A small audio embedding model, trained from scratch.
Model: waveform 16khz input, arch wavenet, norm batchnorm, widths [128].
Training: adamw at rate 0.0039, 32400 steps, batches of 64, held-out accuracy 100%.
Data: trained on synthesized solo parts of chorales (CocoChorales), 39062 training examples.
Rows from block 3, named by matrix and row number. Rows with one number belong to one channel. Each number is 128 + 32 x the weight over its row's rms, rounded and kept within 0 to 255. All counts start at 0. After the name is the row's rms in percent of the matrix's.
# filt: filter width-5 conv, dilation 8 (model.blocks.3.filt.weight, 128x128x5), inputs 78-103, a 5 kernel for each
# gate: gate width-5 conv, dilation 8 (model.blocks.3.gate.weight, 128x128x5), inputs 78-103, a 5 kernel for each
filt.65 103 [123 129  87 112 102 133 113 112 132 115 186  52  96 142 117 114 117 112  82 138 146 137 138 140 114 122 128 137 157 125  96 153 132 141 144 109  94 117  70 130  89 140  67 136 134  87 185 107 178 102  68 114 143 147 126 184  35  81 111 107  97 132  99 155 105  67 114 145 123 171 123 184 145 135 127 185  79  61 107 122 145 146 134 108 126  58 184 141 137 154  74 126  86 167 124 128  90 113 123 130 147  82  88 124  94 150 168 158  89 133 167 115 100  92 117  86 137 119 122 145  75 146 137 116 126 130 178 112 143 127]
filt.66 097 [ 48  97 123 111 126 123 109  84 118 123 131 139 123 129 137 157 163 177 149 172 148 146 138 152 115  44  66  42  81  84 156 150 172 185 145 136 114 138 128 131 127 132 117 121 150  95  94 109 136 126 188 179 184 155 175 156 145 146 129 147 163 117 102 147 108 145 104  80 128  94 170 170 150 148 156 138 150 134 150 130 138 150 166 173 168 130 120 141 109 150 117 116  94 120  80 106 116 103  79 110 168 153 135 150 129  98  84  86 122 121 130 103  96 120 142 100  81  86  71 103 149 152 191 151 162  70  78  72  83  87]
filt.67 089 [149 140 133 161 169 162  84 124 170 152 100 107 115 103 106 139  90  68  78 120 120 189 126  90  79 191 187 196 186 192 142 155 120 115  92 131  93 100 141 176 177  97 118 165 140 167 121 169 184 111 103  99 123 115 103 107  85  93 101 114 154 141 156 148  90 184 141 122 123 144  87 174 126 113  89 103  84 111 120 118 127 116 121  95  90 160 141 125 163 169 164  92 136 144 131 142  85 137 132 181 108  99  92  85  89 174 143 154 139 165 135 118 136 128 155 172 119 137 160 163 103 145 109 114 114 161 151 156 168 182]
filt.68 102 [100 115 123  65 103 129 103 154 158 137  74 110  69 143 108 141 135 149 132 159 106 133  89 120 145  94  90  91  80  69 164  97 160 107 140 175 166 184 145 132 191 116 195 119 155 174  95 127 119 136 146 173 162 156 179 112 114 111 159 139 125  77 134  92 152 132 109 110 103 117 142 175 171 169 172 125 132 107 165 154 155 145 123 117 168 181 162 191 132 152 109  70  96 110 105 105  60 102  97 120 124 101 110 148 151 141 109 107  95 170 131  68  64 123 132 172 107 146  84 132 163 180 203 140 147 124 128  92 109  82]
filt.69 096 [ 90 113  79 154 111  89 171  92 124 108 135  83 103 160  68 114 187  85  98 130 141  70 205  95 119 136 119 155 143 127 136 128 156 128 152 112 200  88  76 163 116 168 111 122 133 136  86 166 142 109 160 100 122 139 115 110 102 114 139  73 149 126 184 101  97 138 182 163  58 157 171 123 176 146 139  97 152  69 123  79 139 120 115 131 127 129 163 118  99 149 101 124 121 109 104  75 154  38 108 124 141 105 142 112 120 119 142 121 150 131  91 137 139 114 145 100 186  79  94 148 149 133 102 137 135 106  84 162 115 121]
filt.70 102 [181  97 149 147 127 140  66 105 165  99  84 134 107  95  91 154 139 145 119 129  97 150 132  75  96 134 136 131 164 126  90 142 143  87 124 167  97 147 176 172 157  49  89 190 126 125  95 104 147 150 111 136 138 128 129 115 114 116 118  90 118 118 160 120 115 160 102 159 177 166 109 192 124  56 118 157 115 123 130 118 114 143 118  97 117 177 121 140 172 163 158  42 121 160 119 170  80 144 188 123  88  90 113 104  76 194 160 157 134 134 129 125 120 126 138 176  64 131 227 162 101 135 131 116 135 141 131 132 143 120]
filt.71 100 [119 134 131 111  84  98 165 114 133 113 117  79 123 152 123 112  88 153  91  89 164  81 128 116 140 128 165 134 140 122 146 143 134 150 115  92 149 124  93  62  84 185  79 178  75 124 191  73 176 119 112 106 120 118 119 109  58 109 152 115 146 145 140 170  86 138 162 121 136  66 157 114 139 104 186  79  85 124 116 116 117 125 135 161 142 136 185 151 116 102 121 119  84 103  67 126 127 109  80  89 128 102 113 192  91 156 128 138 185 113 117 130 141 181 107 100 157 114 145  63 118 131 145 122 137 163 125 104 142 128]
filt.72 091 [124 106 103 138 131 115 107 103  78  65 116  89 114 125  92 157 157 131 155 192  83 122 146 142 162  60  74  95  90  85 143 171 142 159 179 180 156  98 105 109 180 169 124 157 119  99 124 146 124 134 185 187 194 189 177 144 119  93 130  98  62 125 114 112 142 103 110 100 106 109 128 180 163 146 183 190 132 118 137 128 158 177 171 172 179 195 185 137 128 162 137  90  91 113 120 110  69  81 111  92 116 146 125 130 132  87 106 160 128 147  80 105 128 132 147 147 139 100 120 103 167 180 157 171 174  72 100 101 126 102]
filt.73 113 [ 87 131 156 145 158 153 127 146 158 151 121  91 113 114 121  96 111  88  99 107 139 117  82 103 106 171 165 169 179 189  96  68  74  85  84 118 131 134 130 148 132 112 120 144 148 143 127 128 144 119  75  79  33  74  73 103 105  92 109 134 141 117 117 140 108 154 122 145 157 125 113 116  89  95 122 103 122 130 120 138  63  89  99  54  60 116 132 114 139 131 157 145 139 189 167 183 165 144 203 168 108  95  91 117  99 177 132 205 181 167 187 137 186 177 168 129 152 167 173 141  79 106  99  89  81 150 166 177 147 136]
filt.74 075 [197 115 143 138 123 153 136 127 142 167 146  99 129 113 143 112 157 130 111 119 106  90 127 173  81 174 148 155 174 171  98 106 119 122  85 101 164 143  76 151 152 147 137 120 153 158 122 121 118 136  93  97 102  34  47 163 102 144  99 155 128 125 157 145 146 132 179 158 120 121  92  85 104 153  68 136 128 143  76 156  76 105 117 141 101 119 171 121 126 122 142 137 110 111 186 139 163 138 120 199 148 100 159 125 105 222 182 195 184 153 216 171 168 158 182 180 197 142 112 191  79  74 103  76  60 163 144 126 159 157]
filt.75 081 [ 95 129 112 140 125 133  71 156 160 175  90 124 112 119 142 190 177  96 131 102 116 172 134  93 140  94  74 132 130 164 131 177 195  85 143 146  77 121 163 134 160  92 152 145 112 137 153 169 103 155 144 145 145 102  95  81 113  98 149 136 105 135 134 102 181 123  69 128 160 132 144 194 161  87 127 133 153 103 167 119 170 220 216  88 141 156 105 131 147 116 141  72 129 183 109 125  82  90 182 110 120 160 160  84 156 120 127 115 126 156 131 153  75 112 142 173  81 139 151 121 150 188 169 128  97 112 126 113 111 167]
filt.76 099 [151 124 106  42  92 130 227 159  97 102 176  92  88 105 144 125 108 109 147 139 147  83 104 161 177 115 152 132 105 133 152 160  68 132 211 120 151 160 128  91 117 171 117 108 130 135 176 130  94 130  94 121 134 142 144 168  91 104  98 132 149 176 119 159 205 124 149 201 194 165  87 114 137 124 125 161 124 127 126 115 137 101  44 126 147  74 171 184 152  91 121 112 198 106 130 136 132 131 132  76 181 130  51 124 173 133 110 116 156 159 180 117  87 128 154 117 211 145 125 110  94 127 120 111 110  98 106 126 107 106]
filt.77 105 [161  80 168 126  67 100  24 120 103 105 123 174 134 110  84 146 127 134 129 129 173 203 160 133 153 113  91 122 122  98 121 151 198 163 147 105  57  83  92 138  85  49 142 124 125  86  77 147 126 136 132 158 121 134 185 150 154 130 129  91  80 140 177 130 116  95 126 108  85 136 130 153 118 157 177 155 130 109 135  69 141 157 180 147 113 100  35 124 134 163 152 114 132 119  97 142  82 128 107 104 125 163 166 138 117 116 132 159  93 144 120 174 150  78  71  86  48 133 111 110 128 118 142 144 164 119 132 142 115 102]
filt.78 103 [ 95 119  84  53  96 111 114 112 102 120 129 138 127  85 122 111 140 131 158 189 189 138 126 136  91  95  87 104  76  65 130 184 148 116 105  81  92 122 145 206  79 144 127 109 138 115 150 113  60  78 148 147 172 189 160 140 124 132 100 147 130 160 125  85 119  87 134 119 115 121 177 162 141 185 110 105 115 137 130 156 124 162 163 163 158  96 138  98 131 124 103 135 105  27 144  94  83 127 105 134 132 158 142  93 154  73 133 133 136  73  94 119 124  96 103  63 109 105  71 127 149 161 137 162 151 133 113 111 101  95]
filt.79 106 [145 169 128 113  61 131 104  83  84  60 155 110 151  97 174 119 135 134 212 164 102 110 155 143 211 123  93  93  62  80 116 122 155 165 145 144 132 104 151 112 167  92 112 118  67 152 109 137  75  93 173 147 167 181 189 145 143 151 117 164 101  69 157 175 175  62 100  84 147 170 135 160 154 135 148 127 153 117 128 143 134 146 175 166 163 106 139 116 141  77 102 142  66 110 134 150 110 102 134  78 165 111 173 144 181  92 112 156 135 110 102  78 113  99 143 121 115  91 105  60 138 182 167 191 141  90 106 114  96  87]
filt.80 100 [118 158 190 145 158  98  54  98 107 100 147 158 186 147  63 124 125  85  40 166 144 137 133  85 113 121 106 126 141  86 136 109 145  96 152 120 100  50 101 133 127  78 104 114  89 144  89 147 156  90 146 126 147 137 152 165 156 168 147  85 140  87 108  32  83 155  93  63  60 137 115 106 140 117 157 120 154 137 124 120  98 164 163 109 144 104  95  97 113 196 150 123  86 101 156 112  98  91 115 128 144 104 139 116  48 124 128 142 131 159 158 173 125 107  72 118  87  95 115 139 125 134 139 128 175 121 133 112 104 126]
filt.81 104 [168 171  94 186 145 132 124 131 174 150  87 115 140 148 101 198  92 210 129 166 112 113 115 104 106 126 129  90 130  91 142 125  88 145 122 143  80 165 149 130 131 124 100 179 103 104 191  31 150 102 102 106 128 116 109 112 106 136 159 108 123  83  75 179 138  92  47 146 116 125 131 186 121  98 134 139  92 183 131 139 180 156  97 118 165 153 144 135 133 149 106  60 106 153 114 127  92 148 143 136 118  79 103 182 104 131 112 103 138 152 152 106 143 142 123 136  95 113 162 137 118 149 121 126 141 112 138  80 170 123]
filt.82 102 [143 133 134 123 146 155 130 116  78  94 161 126  89 142 169  93 130 141 174 129 134 147 126 156 222 159 123 122 115 136 141 117 125 104 174 125 132  99 140  56 119 120 131  71 121 153 121 135  68 144 132 152 149 113 140 144 122 100 147 160 186 142 120 119 202 176 155 158 159 135 108 138 152 108  90 146 141 114 162 142 106 118 135 146 174 132 131 163  84  73 140 162 167 136 139 117 153 126 138  96 176 123 117 140 235  71 119 145 168 201 127 124 133 179 197 156 105 140 113 110 128 130 120  82  87 151 117 133 113 116]
filt.83 107 [177 215 123 132  69  80 130 160 153 109 172  98 180  98 177 134 118 118 129 108 142 120  86 183 164 121 135 133 119 108 132 174 100 151 124  86 114 132  85 123  63 106 147 156  73 114 139 107 164  78 147 152 124 151 145 172 116 183  88 148  80 126  93 163 119  49 101  79 112 103 147 158  99 177 163 162 123 165 110 142 137 163 110 154 120  67 144  86 150  86 117  97 133 149  93 122 108 162 122 127 145 123 159 144 136 119 122  63 116 104 148 105 140 120 111  67 134 117 132  36 125 155  86 142 120 111 124  91 137  62]
filt.84 102 [113 158 114  73 108 118 198  85 129 100 164 113 144 134  94  65  73 129  79 131 129  81 136 131 145 155 165  87 131 115 132 101 109  98 186 113 170 115  85  84 149 207  41 108 132 167 195  55 154 149 151 115 131 143 147 142 111 136 111  81 107 143 140 115 123 130 116 147 177 165 106  91 145 142 167 111 111 130 116  66 106  94 113  81 120 109 164  96 107 155 140 114 116 145 167 107 148 101 139 110 136 127  86 105  98 127  83 150 135 130  93 123 115 105  91 114 193  88 127 135 121 121 153  99 163 157 102 117 147 143]
filt.85 103 [130 164 115 166 169 143 118 100 120 154 151 101 176 206 113 113 178  89  91 161 131 152 201 123 109 178 146 142 156 146  83 113 119 131 127 118 116  45 101 165 147  96  39 137 118 114  75 107 142  90  82  72 115 104 109 150 108 147 185 125 153 138 113 116 165 144 132 130 123 188  70 142 140  57  94 129 131  97 161 157 116 137 118 129  96 102 149  39  62 145 177 141  68 149 155 186 150 126 150 163 141 116 133 148 119 155 158 132 134 141 207 184 158 179 141 131 117  68 126 146  48 101  99  83 131 157 151 165 133 147]
filt.86 104 [ 95 146  85  84 125 123 166 141 127 118  84 172 113  98 142 172 161 145 153 111 122  50 149 142 111  95 117  89 106 136 172 106 141 169  88 179 201 148 139 122 159 161 138 141 104 160 105 106 158 116 166 104 132 143 159  84 176 128  99 146 151 102 184 208  70 176 125 172 140 107 136  47 130 146 154 101 185 140  71 162 141 139 108 125 114 188 127 134 164 127 121 122 138 119  92 116 156 121 116 111 140 187 138 140 108  85  44 128 158 107  67 139 117 113 103 159 150 131 133  96 190 118 150 168 142 146 115 120 119 117]
filt.87 105 [144 177 164 179 174 132 112 156 154 127 111 137  82 183 106  75  66  87  67 133 118  90  99  96  48 164 189 167 184 142 116 105 118  88 115 111 111 128 132 153 107 120 114 100 104 142 163 161 106  89 117 103 107  71  98  99 125  83 164 103 118 127 135 129 108 155 119  89 120 123 110 112 125  54  91  81 112  71 129 142  73 115 129  99 131 136 118 164  93 152 185 136  92 133 126 144 131 139 168 140  92 118 117 141  75 109 162 177 145 172  94 166 111 151 154 152 139 144 164 167 125  88 142  89 135 158 176 153 171 123]
filt.88 105 [146  85 151 107 127 161 104 168 164 154 156  59 180 156  67  77 131 107  63 140  92 115  93 140  89 148 124 168 151 119 103 130  80 106 144 128 132 137 110 171 160 121 121 108 146 154 130 131 138 126 103 109  81  81  97 136  32 176 136  92 123  63 116 145 136  82 135 122 151 148 116 159  55 118 109 129  33 177 103 111  93 126  94  99 123 115 159 102 101 179 147  86 183 124 130 134 119 153 127 125 135  79 149 134 103  84 147  98 151 134 128 105 205 165 159 122 125 165 131 164 102 126  74 108 128 136 106 171 167 114]
filt.89 098 [152 101 103 108  99 114 132  59  87  69 124 110  92 166 113 153 110 127 117 171  71  81 165 100 166 106 125  74 108  92 113  98 141 134 151 161 186 113 120 118 177 190 100 148 117 120 135 117 132 124 118 141 181 171 172 150 138 102 165 126 132  81 140 154  88 109 131 113 108 114  77 116 165 110 178 185 169 108 181 109 156 108 130 152 168 158 160 137 104 132 148 108 100 145  88 126 135  80 119  98 127 123 114 139 118 119  83 155 108 106 155 121 103 115  86 157 128  71 120  69 135 105 174 148 149 149 127 128 155 106]
filt.90 101 [117 121 147 135 163 140  84 136 165 115  84 101 125  85 106  93  84 102  84 120 125 158 140  89 163 155 163 159 179 163 122 122 109  76 109 118 100 111 109  60 115 108 118 134  83 143 153 112 142 141 101 134  65  60 117  61 101 131 100 105 127 120  99 111 109 171 170 126 128 110 136 116 112  80 159  68  73 104 129 117 109 102 115  98 125 148 119 124 122 118 134 141 179 131 109 114 123 156 169 144 105 119  86  95  97 197 166 174 217 194 155 154 163 181 160 154 156 132 164 115 111 109  71  33  64 185 159 169 197 184]
gate.65 100 [144 159 129 118 139 101 167 149 101 128 154  79  82  90 120 101 138  50 114 109 126 101 119  87 157 136 182 168 129 139 120 133 131 114 135 106 128  92 101  96 122 143 147 104 114 149 143 222 134 165 115 102 118 150 121 123  57  67  73  82 112 133 140  76 151 143 150 109 130 135 111 124 159 142 153 113 112  69  92  71 136 122 130 121 147  85 158 151 172 134 126 143  88 110  99 108 154  77 127 115 125 119 117  62 150 156 114 125 120 141 164 142 138  97 118 131 177 137 128 144 124  99 130 120 155 181 160 184 157 161]
gate.66 099 [154 151 120 120 127 110 133 207 146 171 163 133 144  46 159 140 155 158 148 133 148  98 102 129  95 148 135 148 142 124 127 149  83 120  82  83 142 184 159 142  83 146 175 113 116 112 132 110 122  89 105 117  89 115 104 130 138 164  56 157 125 147 121 114 142 140 148 127 138 154 110  94  83 160  68 134 142 201  84 191 149 146 136 128 109  65 139 108 184 106 106 169 106  99 182 163 161 182 121 186 149 140 165  90 112 175 157 124 159 174 144 133 193 103 175 115 157 171 141 147 123 138  80 147 109 181 144 122 152 167]
gate.67 105 [ 76  86 100 113 131  97 110 116  86 159 143 109 172 101 132 169 148 100 141 141 141 195 152 163 107 110 101 135 105 107 140 234 153 193 116 123  97  94 112 147 132 109 112 129 165  99 164 150 169 127 152 171 157 201 115 141 108 157  96 126 125 188 158 157 106 136 125 134 138  99 136 218 143 172 149 148 112 134 116 146 148 206 139 170 147 121 139  90 167 150 161  62 111 146  82 118   0 101  67 122 138 160 161 122 157 114  84 113 104 119 161 113 101  80 122 100  73  83 127 144 119 154 127 176 141  96 120 127  99 106]
gate.68 101 [119 142  80 168  90 123  93 102  89  66 153 117 140 161 128 157 186 160 145 145 170 161 162 198 167 116  99 111 136 119 139 156 169 168 153 108 115  99  60  88 124 110  86 122 105 110 128  95 135 100 120 102 139 151 143 147 126 130 157 124 165  99 178 140  82 120  88 160  54  82 152 183 136 150 175 154 123 127 139 107 160 200 172 207 168 114 137 103 100 121 130  69 105 106  29 107 108  96 117  75 144 113 165 179 132 114 131 130 154 142 113  98 130 158  86 107 104  84  88  63 141 140 128 134 146  97 110 109 129 117]
gate.69 095 [125 170 110 104 148 120 175 109 131 159 181 162 172 154 109 140 188 155 114 150 158  98 137 145 107 118 124 132 137 118 124 112 115 138  91 150 178 135 102 139  73 144  95 132 146  63  72  96 119 104 100 105 107 129 116 206 195 167 169 120 139 146 148 172  95 107 121  90 112 121 113  82 126 119 138 179 226 160 151 169  96 126 141 125 108  75 100  85  70 172 142 139 106 149 157 120 177 113 169 141 143 162 160 174 100 102 174 103 188 124 145 164 163 155 137 110 156 102 118 141 118 100  94 108 115 129 136 109 127 113]
gate.70 103 [ 70 100 116 160 162 125  92 146  70 131 124 135 176  92 186 161 138 157 164 120 175 192 142 166 109 105 109  99  81 146 141 206 127 187 106 131  84 111 116 132 104  84  85 100 113  94 139  92 112 111 126 152 136 148 127 117 131 202 106 193 162 229 187 136  91 159 117 158  70  77 144 149 107 194  97 151 118 189  93 179 145 195 148 192 113 128 106  72 161  62 143  76 130  69 132 147  98 132  83 151 138 188 181 126 166 150 164 149 149  92 122 134 155  99 148 106 103 111  98 109 130 141 119 197  90 127 119 112 125 101]
gate.71 096 [151 165  47 125 119 138 154 130 107 123 180 138 126 101 124 162 132 143 170 174 125  92 154 125 123 132 142 121 109 125 130 105  97 139 114 161 181 152 138 172 123 194 105 167 117 104 138 126 133  83 158 152 164 143 132 200 188 125 115 147 132  96 114 136  87 131 168 172 129 158  83  49 142 136 104 183 183 134 136 162 123 105  88 161 125  74 114 126 173 112 158 161 133 135 125 148 186 110 105 180 164 152 101 130 147 112 119 106 101 106 159 186 128 131 142 130 175 118 145 140 129  91 132 144 119  98 141  93  90 120]
gate.72 103 [111 139 149  93 104  89 105  99 115 130 133 134 136 119 128 159 143 174 164 190 170 137 135 152 132  97  82  72  81  86 155 156 157 196 150 103 104 137 146 168 124 115 128 132 127 107 110 115 103  87 196 199 165 170 165 158 133 150 122 161 133 123 135 161 123  98  85  80 131 140 161 165 156 191 143 160 147 146 126 163 187 162 183 167 148 109 135 142 136 122  97 103 131 102 122  71  85 123 113 101 195 116 137 167 158 121 133 110  86 136 108  70  75  50 126  83  94 103 101  99 164 187 186 223 147 115 133 109  81 115]
gate.73 103 [140 170 177 150 159 120 158 172 122 135  78 131  99  46  96 115 103  94 114 134 132  55  84  37 114 154 188 170 169 150 129  98  86 101 124 135 130 149 174 151 134 183 161 182 102 137 186 141 177 140 143  71  77 144 117 110 131 108  57  91 144 128 110  83 101 157  94 108 149 132 130  86 121 107 139  90 154 110 112 109 109 123  60  93 130 156 151 153 204 139 151 149 132 139  81 119 157 145 163 124 121 129 103  85 101 188 119  95 162 177 130 158 106 121 149 151 160 164 217 132 133 111 124 116 121 152 127 172 139 143]
gate.74 084 [130 108 133 123 105 130 134 105 117 118 136  93 151  83 131 116 189 193 142 153 115 132 147 173 149 120 100  85  87  95 108 153 134 198 140 134 166 129 124 148 176 144 122 133 156 174 119 102 132 148 174 157 172 171 212 164 111 173  88 150  99 135 150 156 111 118 180  99 112 102 111 141 148 208 153 159 119 182 103 153 108 123 148 205 139 141 170 128 142 149 143 139 170 102 138 140 103 130  75  98 129 149 184 122 145  94 115 114 110  77 123 118 132  95 119 113 136  82  79 106 133 167 142 189 150  84 130  94 115  72]
gate.75 093 [162 150  97  80 153 113 155 126 142 107 129 134 140 141 107 146 193 149 164 151 147 126 172 137 147 115  85 104  90  90 174 165 207 156 186 131 138 127 168 110 134 122 159 147 146 135 108 131  92 155 178 163 201 145 183 109 128 144 158 106 122 149 181 116  90 134 141 153 107  88 142 144 174 149 198 128 148 122 149 130 150 143 206 160 221 157 135 123 161 180 161 158 110 161  97 111 132  98 130  86 123 142 187 128 127 110 123 112 106 101  81 109  90 121  94 109 137 123 117 105 177 156 175 149 178 137  81  76  91 106]
gate.76 099 [117 102 124 100 155  46 115  70 104  98 145 178 138 134  89 175  86 204 128 129 160 142 145 152  93 105 144  64 132 118 191 120 150 128 166 106  99 114 105 134 124 154 105 144 165 106 168  79 145 143 153 174 134 178 162 159 168 139 125  87 126 130 102 104 100 131 103 103 121 100 104 136 149 162 192 145 134 146 133  89 192 113 170 127 135 100  78 110 116 191 150 129 143 121 103 135  81 117 105  74 153 161 124 141  98 137  88  87 136  79 150 137 119 132  11 112  65  78  95 134 133 110 164 103 198 108 117 119 116 108]
gate.77 101 [109 156 148  83 156 148 168 115 135 196 167 121 121 107 191  85 107  83 112 164 120  82 106 126  98 122 156 156 146 154 102 107 148 159  68 112 142 108 135 147 109 170 137 149 139 146 174 180 173  78  76 134 123 162  46 158 128  99  84 211 131  84 103 161 108 126  95  78 176 107 118 113 137 136  91 136 158  95  80 235 129 121 151  96 113 105 153 142 162  89 107 102  74 158 181 105 146  70 151 216 135 111 134 120 132 117 120 129 133  97 134 114 122  72 181 117 142 133 134 131 121 132 134 157  43 137 106 173 115 113]
gate.78 101 [134  89  76 134  94 162 146  79 120 136 119 165 167 151 104 154 125 154 112 128 133 151 185 183  88 123 116  97 132 104 117 110 152 165 173 141  78  81  75 125 145 126  72 158 192  99 114  89 177 183 139 128 161 154 162 157 165 176 140 109 120 117 144 155 113 149  92 141  69 122 113 127 134 163 154 173 171 145 117 107 126 150 157 168 145 131  83  61 112 171 176 152 138 117 137 141 115 121  76  81 131 124 157 184 123 172  99 147 112  71 146 154 142 130  79 140  76  75  90 141 119 136 109 146 174  94 127 115 122  85]
gate.79 104 [138  98 137  90 118  96 157 137  97 112 119  93 146 124 168 184 170 154 166 136 113 114 103 143 123  75 117  97  97  93 175 164 111 175 177 127 141 144 115 115 116 169 103 150 122 129 149  80 130 119 133 138 138 181 140 130 108 168 136 158 122 130  88 103 125  51 103  74  84  87 174 177 123 152 137 139 108 188 139 144 210 176 145 195 176 141 176 126 124 106  82  67 144  87 133  90  95 124  83  82 150 142 119 164 143 114  99  59 119  61 138 103 113 143 131 110 124 116  93  96 164 174 126 141 145 111  77  98  73  69]
gate.80 100 [141 117 119 167 141  93  68 109 147 103 151 179 164 119 132 165 131 120 167 156 185 220 124 110 148 113 140 129 122 101 126 161 146 132 186  74  53 115 169 125  87 101 106 141 106  76 142 111 107 124 125 143 144 136 140 166 173 151 153 146 124 154  98 182 165 128  87 132 153 113 142 196 127 124 157 179 117 123 175 129 143 165 149 110 171  80  77 113 161 149 151  94 122 142  53 146  98 117 155  81 135 158 133 124 160 156 139 114 153 103 150 142  99 108 106  79  46 116 160 110  99 121 167 166 173 164 166 134 142 122]
gate.81 101 [ 88  77  89  91 166 139 104 139 143 143 177 120  78 169 143 125 147 150  95 128 130 161 111 110 118 132  98 103 141 119 149 174 195 108 101 115  97 162 142 153 155 132 186 155 118 105 111 161 152  79 113 160 138 128 135 182 129  72 159 146 177 180 152 123  93 139 137 145  89 106 101 160 152 135 129 185 122  94 173 182 154 170 171 140 133 104 137 181 111 111 146 102 114  92 116 134  68  87 104 130 217 166 128 135 106 114 188  78  54 116 133 157  62 117  94 123 103 162  98 117 109 146 175 119 123 123 145 123 131 148]
gate.82 100 [119 115 142 132 149  95  87 150 157 129 182 161 126  98 156 119 109 120 128 109 198 166 115 137 122 133 132 147 141 142 161 139 137 155 108  47  73  96  97 108  79  75 171 132  81 115 113 187 166 111 132 136 133 101  82 172 145 110 101 139 156 115 110 148  72  83 101 123  97 117 139 138 142 197 142 143 120 125  86 121 166 149 142 141 126  67  75 158 146  93 122 114 151 101  91 105 124 137 127 144 186 117 120 118  96 176 168 132 130 135 164 140 112 118 126  64  56 149  93  88 110 106 118 128 108 134 145 126 138 122]
gate.83 100 [119 113 138 123 154 142 213 104 137 115 150 125 116  82 161 116 143  92 127 108 105  92 165 109 105 127 145 142 124 126 116 120 122 144  57 149 168 100 140 141 114 173 108 145  87 105 120 146 145  61 100  60 134 100 103 136 148 141  95 158 158 191 142 138  67 154 161 112 131 108 105  57 160 138  97 125 175  91 101 177  77 135 128 128 109 138 143 125 196  76 175 166  87 129 159 145 189 107 140 155  92 167 117  85  98 105 156 114 167 129 105 174 105  89 128 137 205 112 153 111 152 103 152 169 103 133 114 163 125 135]
gate.84 113 [125  68  90 109 123 104  80  72  80 138 128 103 133 151  84 144 159 138 172 166 158 141 194 136 110  99  75  62  61  93 165 132 190 161 166 132 150 111 150 171 142 111 105 132 168 130 111 112 104 155 168 183 200 160 187 129 115 135 157 115 130 116 189 110 153 102 150 142  92 130 169 169 155 144 146 135 146 115 157 129 144 161 195 189 150 131 153 113 114 175 127 118  77  88 138 102  98  66  92 109 162 130 177 172 154  63  76 140 114  86  93  71  94 116  74  94 107  92 102 149 169 181 196 166 201  64 100 102  66  74]
gate.85 106 [ 57  92 133 162  97  65  88 117 104 141  46 151 127 130 121 169 139 154 129 167 203 179 147 132 160  58 118 100 129 117 231 181 169 138 151 113  83 118 119 141 108  73 137 124 129 127 142 106 160 116 213 171 162 156 139  83 136 141 141 134 185 173 147 107 144 161 139 130 137 154 236 154 149 129 147  80 127 130 119 121 198 163 182 134 127 169  84 152 124 123  65 138  98 128 145  17  76 100 101 135 144 189 170 158 139 152 115 117  94 137  83 130 120 121 109 102  79 113 127 126 207 143 160 147 151  75 132 105 113 117]
gate.86 099 [144 153 105 114 144 156 154  75 194 133 171 111 139 147  94 160 135 168 143 125  87 144 178 100 142 121 118  66 132  95  86 134 148 109 128 182 107  99 166 123 133 130  93 204 112  95 139  99 132 154 112 160 161 125 166 203 129 146 170 101  62 114 117  90 110 111 110  99 124 106 107 152 167  99 185 216 136 127 185 123 109 119 161 128 128 117 150 101 140 148 103 151 101 113 146 174 124  84 148 103 126 112 118 163  92 135 132 132 114 114 124 116 111 138  64 121 125  68 144  94 117 155 155 108 181 119 107 127 101 114]
gate.87 101 [177 109 151 135 110 151 154 122  72 122 112 132  96 211 123 104 122 115  80 137 126  90 162 176 134 145 134 132 128 124 177  98 176 116 144 118 139  84  56 107 146 134 127  25 126 165 107 148  80 127 117 107 131 123 130 121 121 107 185 131 200  88 168  84 164 120 112 107 103 149 141 129 182 151 129 113 143 106 116 153 148 124 154 110 132 122 128 146  34 127 120 102 147 107 174 103 152 112 130 144 130 111 118 111 128 158 133 131 139 180 111 119 101 118 164 127 119 116  28 122 162 121 168 134 120 158 121 134 133 135]
gate.88 100 [172 213 111 109 172 133 178 171 140 170 145 138  71 186 109 125 114 166  92 125 119  68 120 176 140 125 148 138 181 148 106  91  77 117 121 111 140 190 101  99 110 135 124 121 194 122 136  89 136 189  83  84 117 102 109 141 148  92 153 109  78  76  97 143 129  96  96 183 192 136 126  93 104 115 142 143 169 125 100 121 116  95  88 111 114 113 141 161  78 150 138 157 111 104 164 138 170 178 121 138  97 111  85 165 122 121 135 198 136 122 132 154 138 153 126 118 162 150 122 166 122 115  99  86 107 126 165 136 134 151]
gate.89 107 [ 80  94  76  84  97  88 135 113 104  95 138 135 162 107 136 134 160 163 166 133 122 172 153 146 123  91 105  91  90  98 160 162 122 138 143 157 108 114 133 142 155 142 127 133 139 137 134 125 112 137 189 161 164 183 222 141 150 163 121 128 129 165 104 131 158 128  96  80  80 114 144 143 138 168 152 112 164 174 138 148 133 167 162 159 151 126 114  72 144 149  94 125  86  75  94  99 110 106 104  85 160 184 182 142 146 107 111 129 120 117  97 126 156  65  74 108  86  73  98  94 179 136 124 209 186  78  80  97  86 111]
gate.90 096 [100 122 102 128 122 114 124  91 194  74 114 102 161  88  99 138 131 117  55 111 136 147 120  62 172 115 141 136 156 106 130 150 131 122 155 123 110  89 142 101 108 142 113 229  63 134 140 138 211 142 116 103 135  87 126  89  84 140  88  83 130 139 112 125 121 153 130 141 118 119 149 157 130  98 207  97  72 133  95  66 143 162 127  99 157 138 172 106 191 148  94  91 166 162  57 122 112 118 140  67 118 128 131 109  92 205 130 145 101 126 152 129 157 114  86 132 134 121 201  81 125 142  99 104 182 170 138 168 128  89]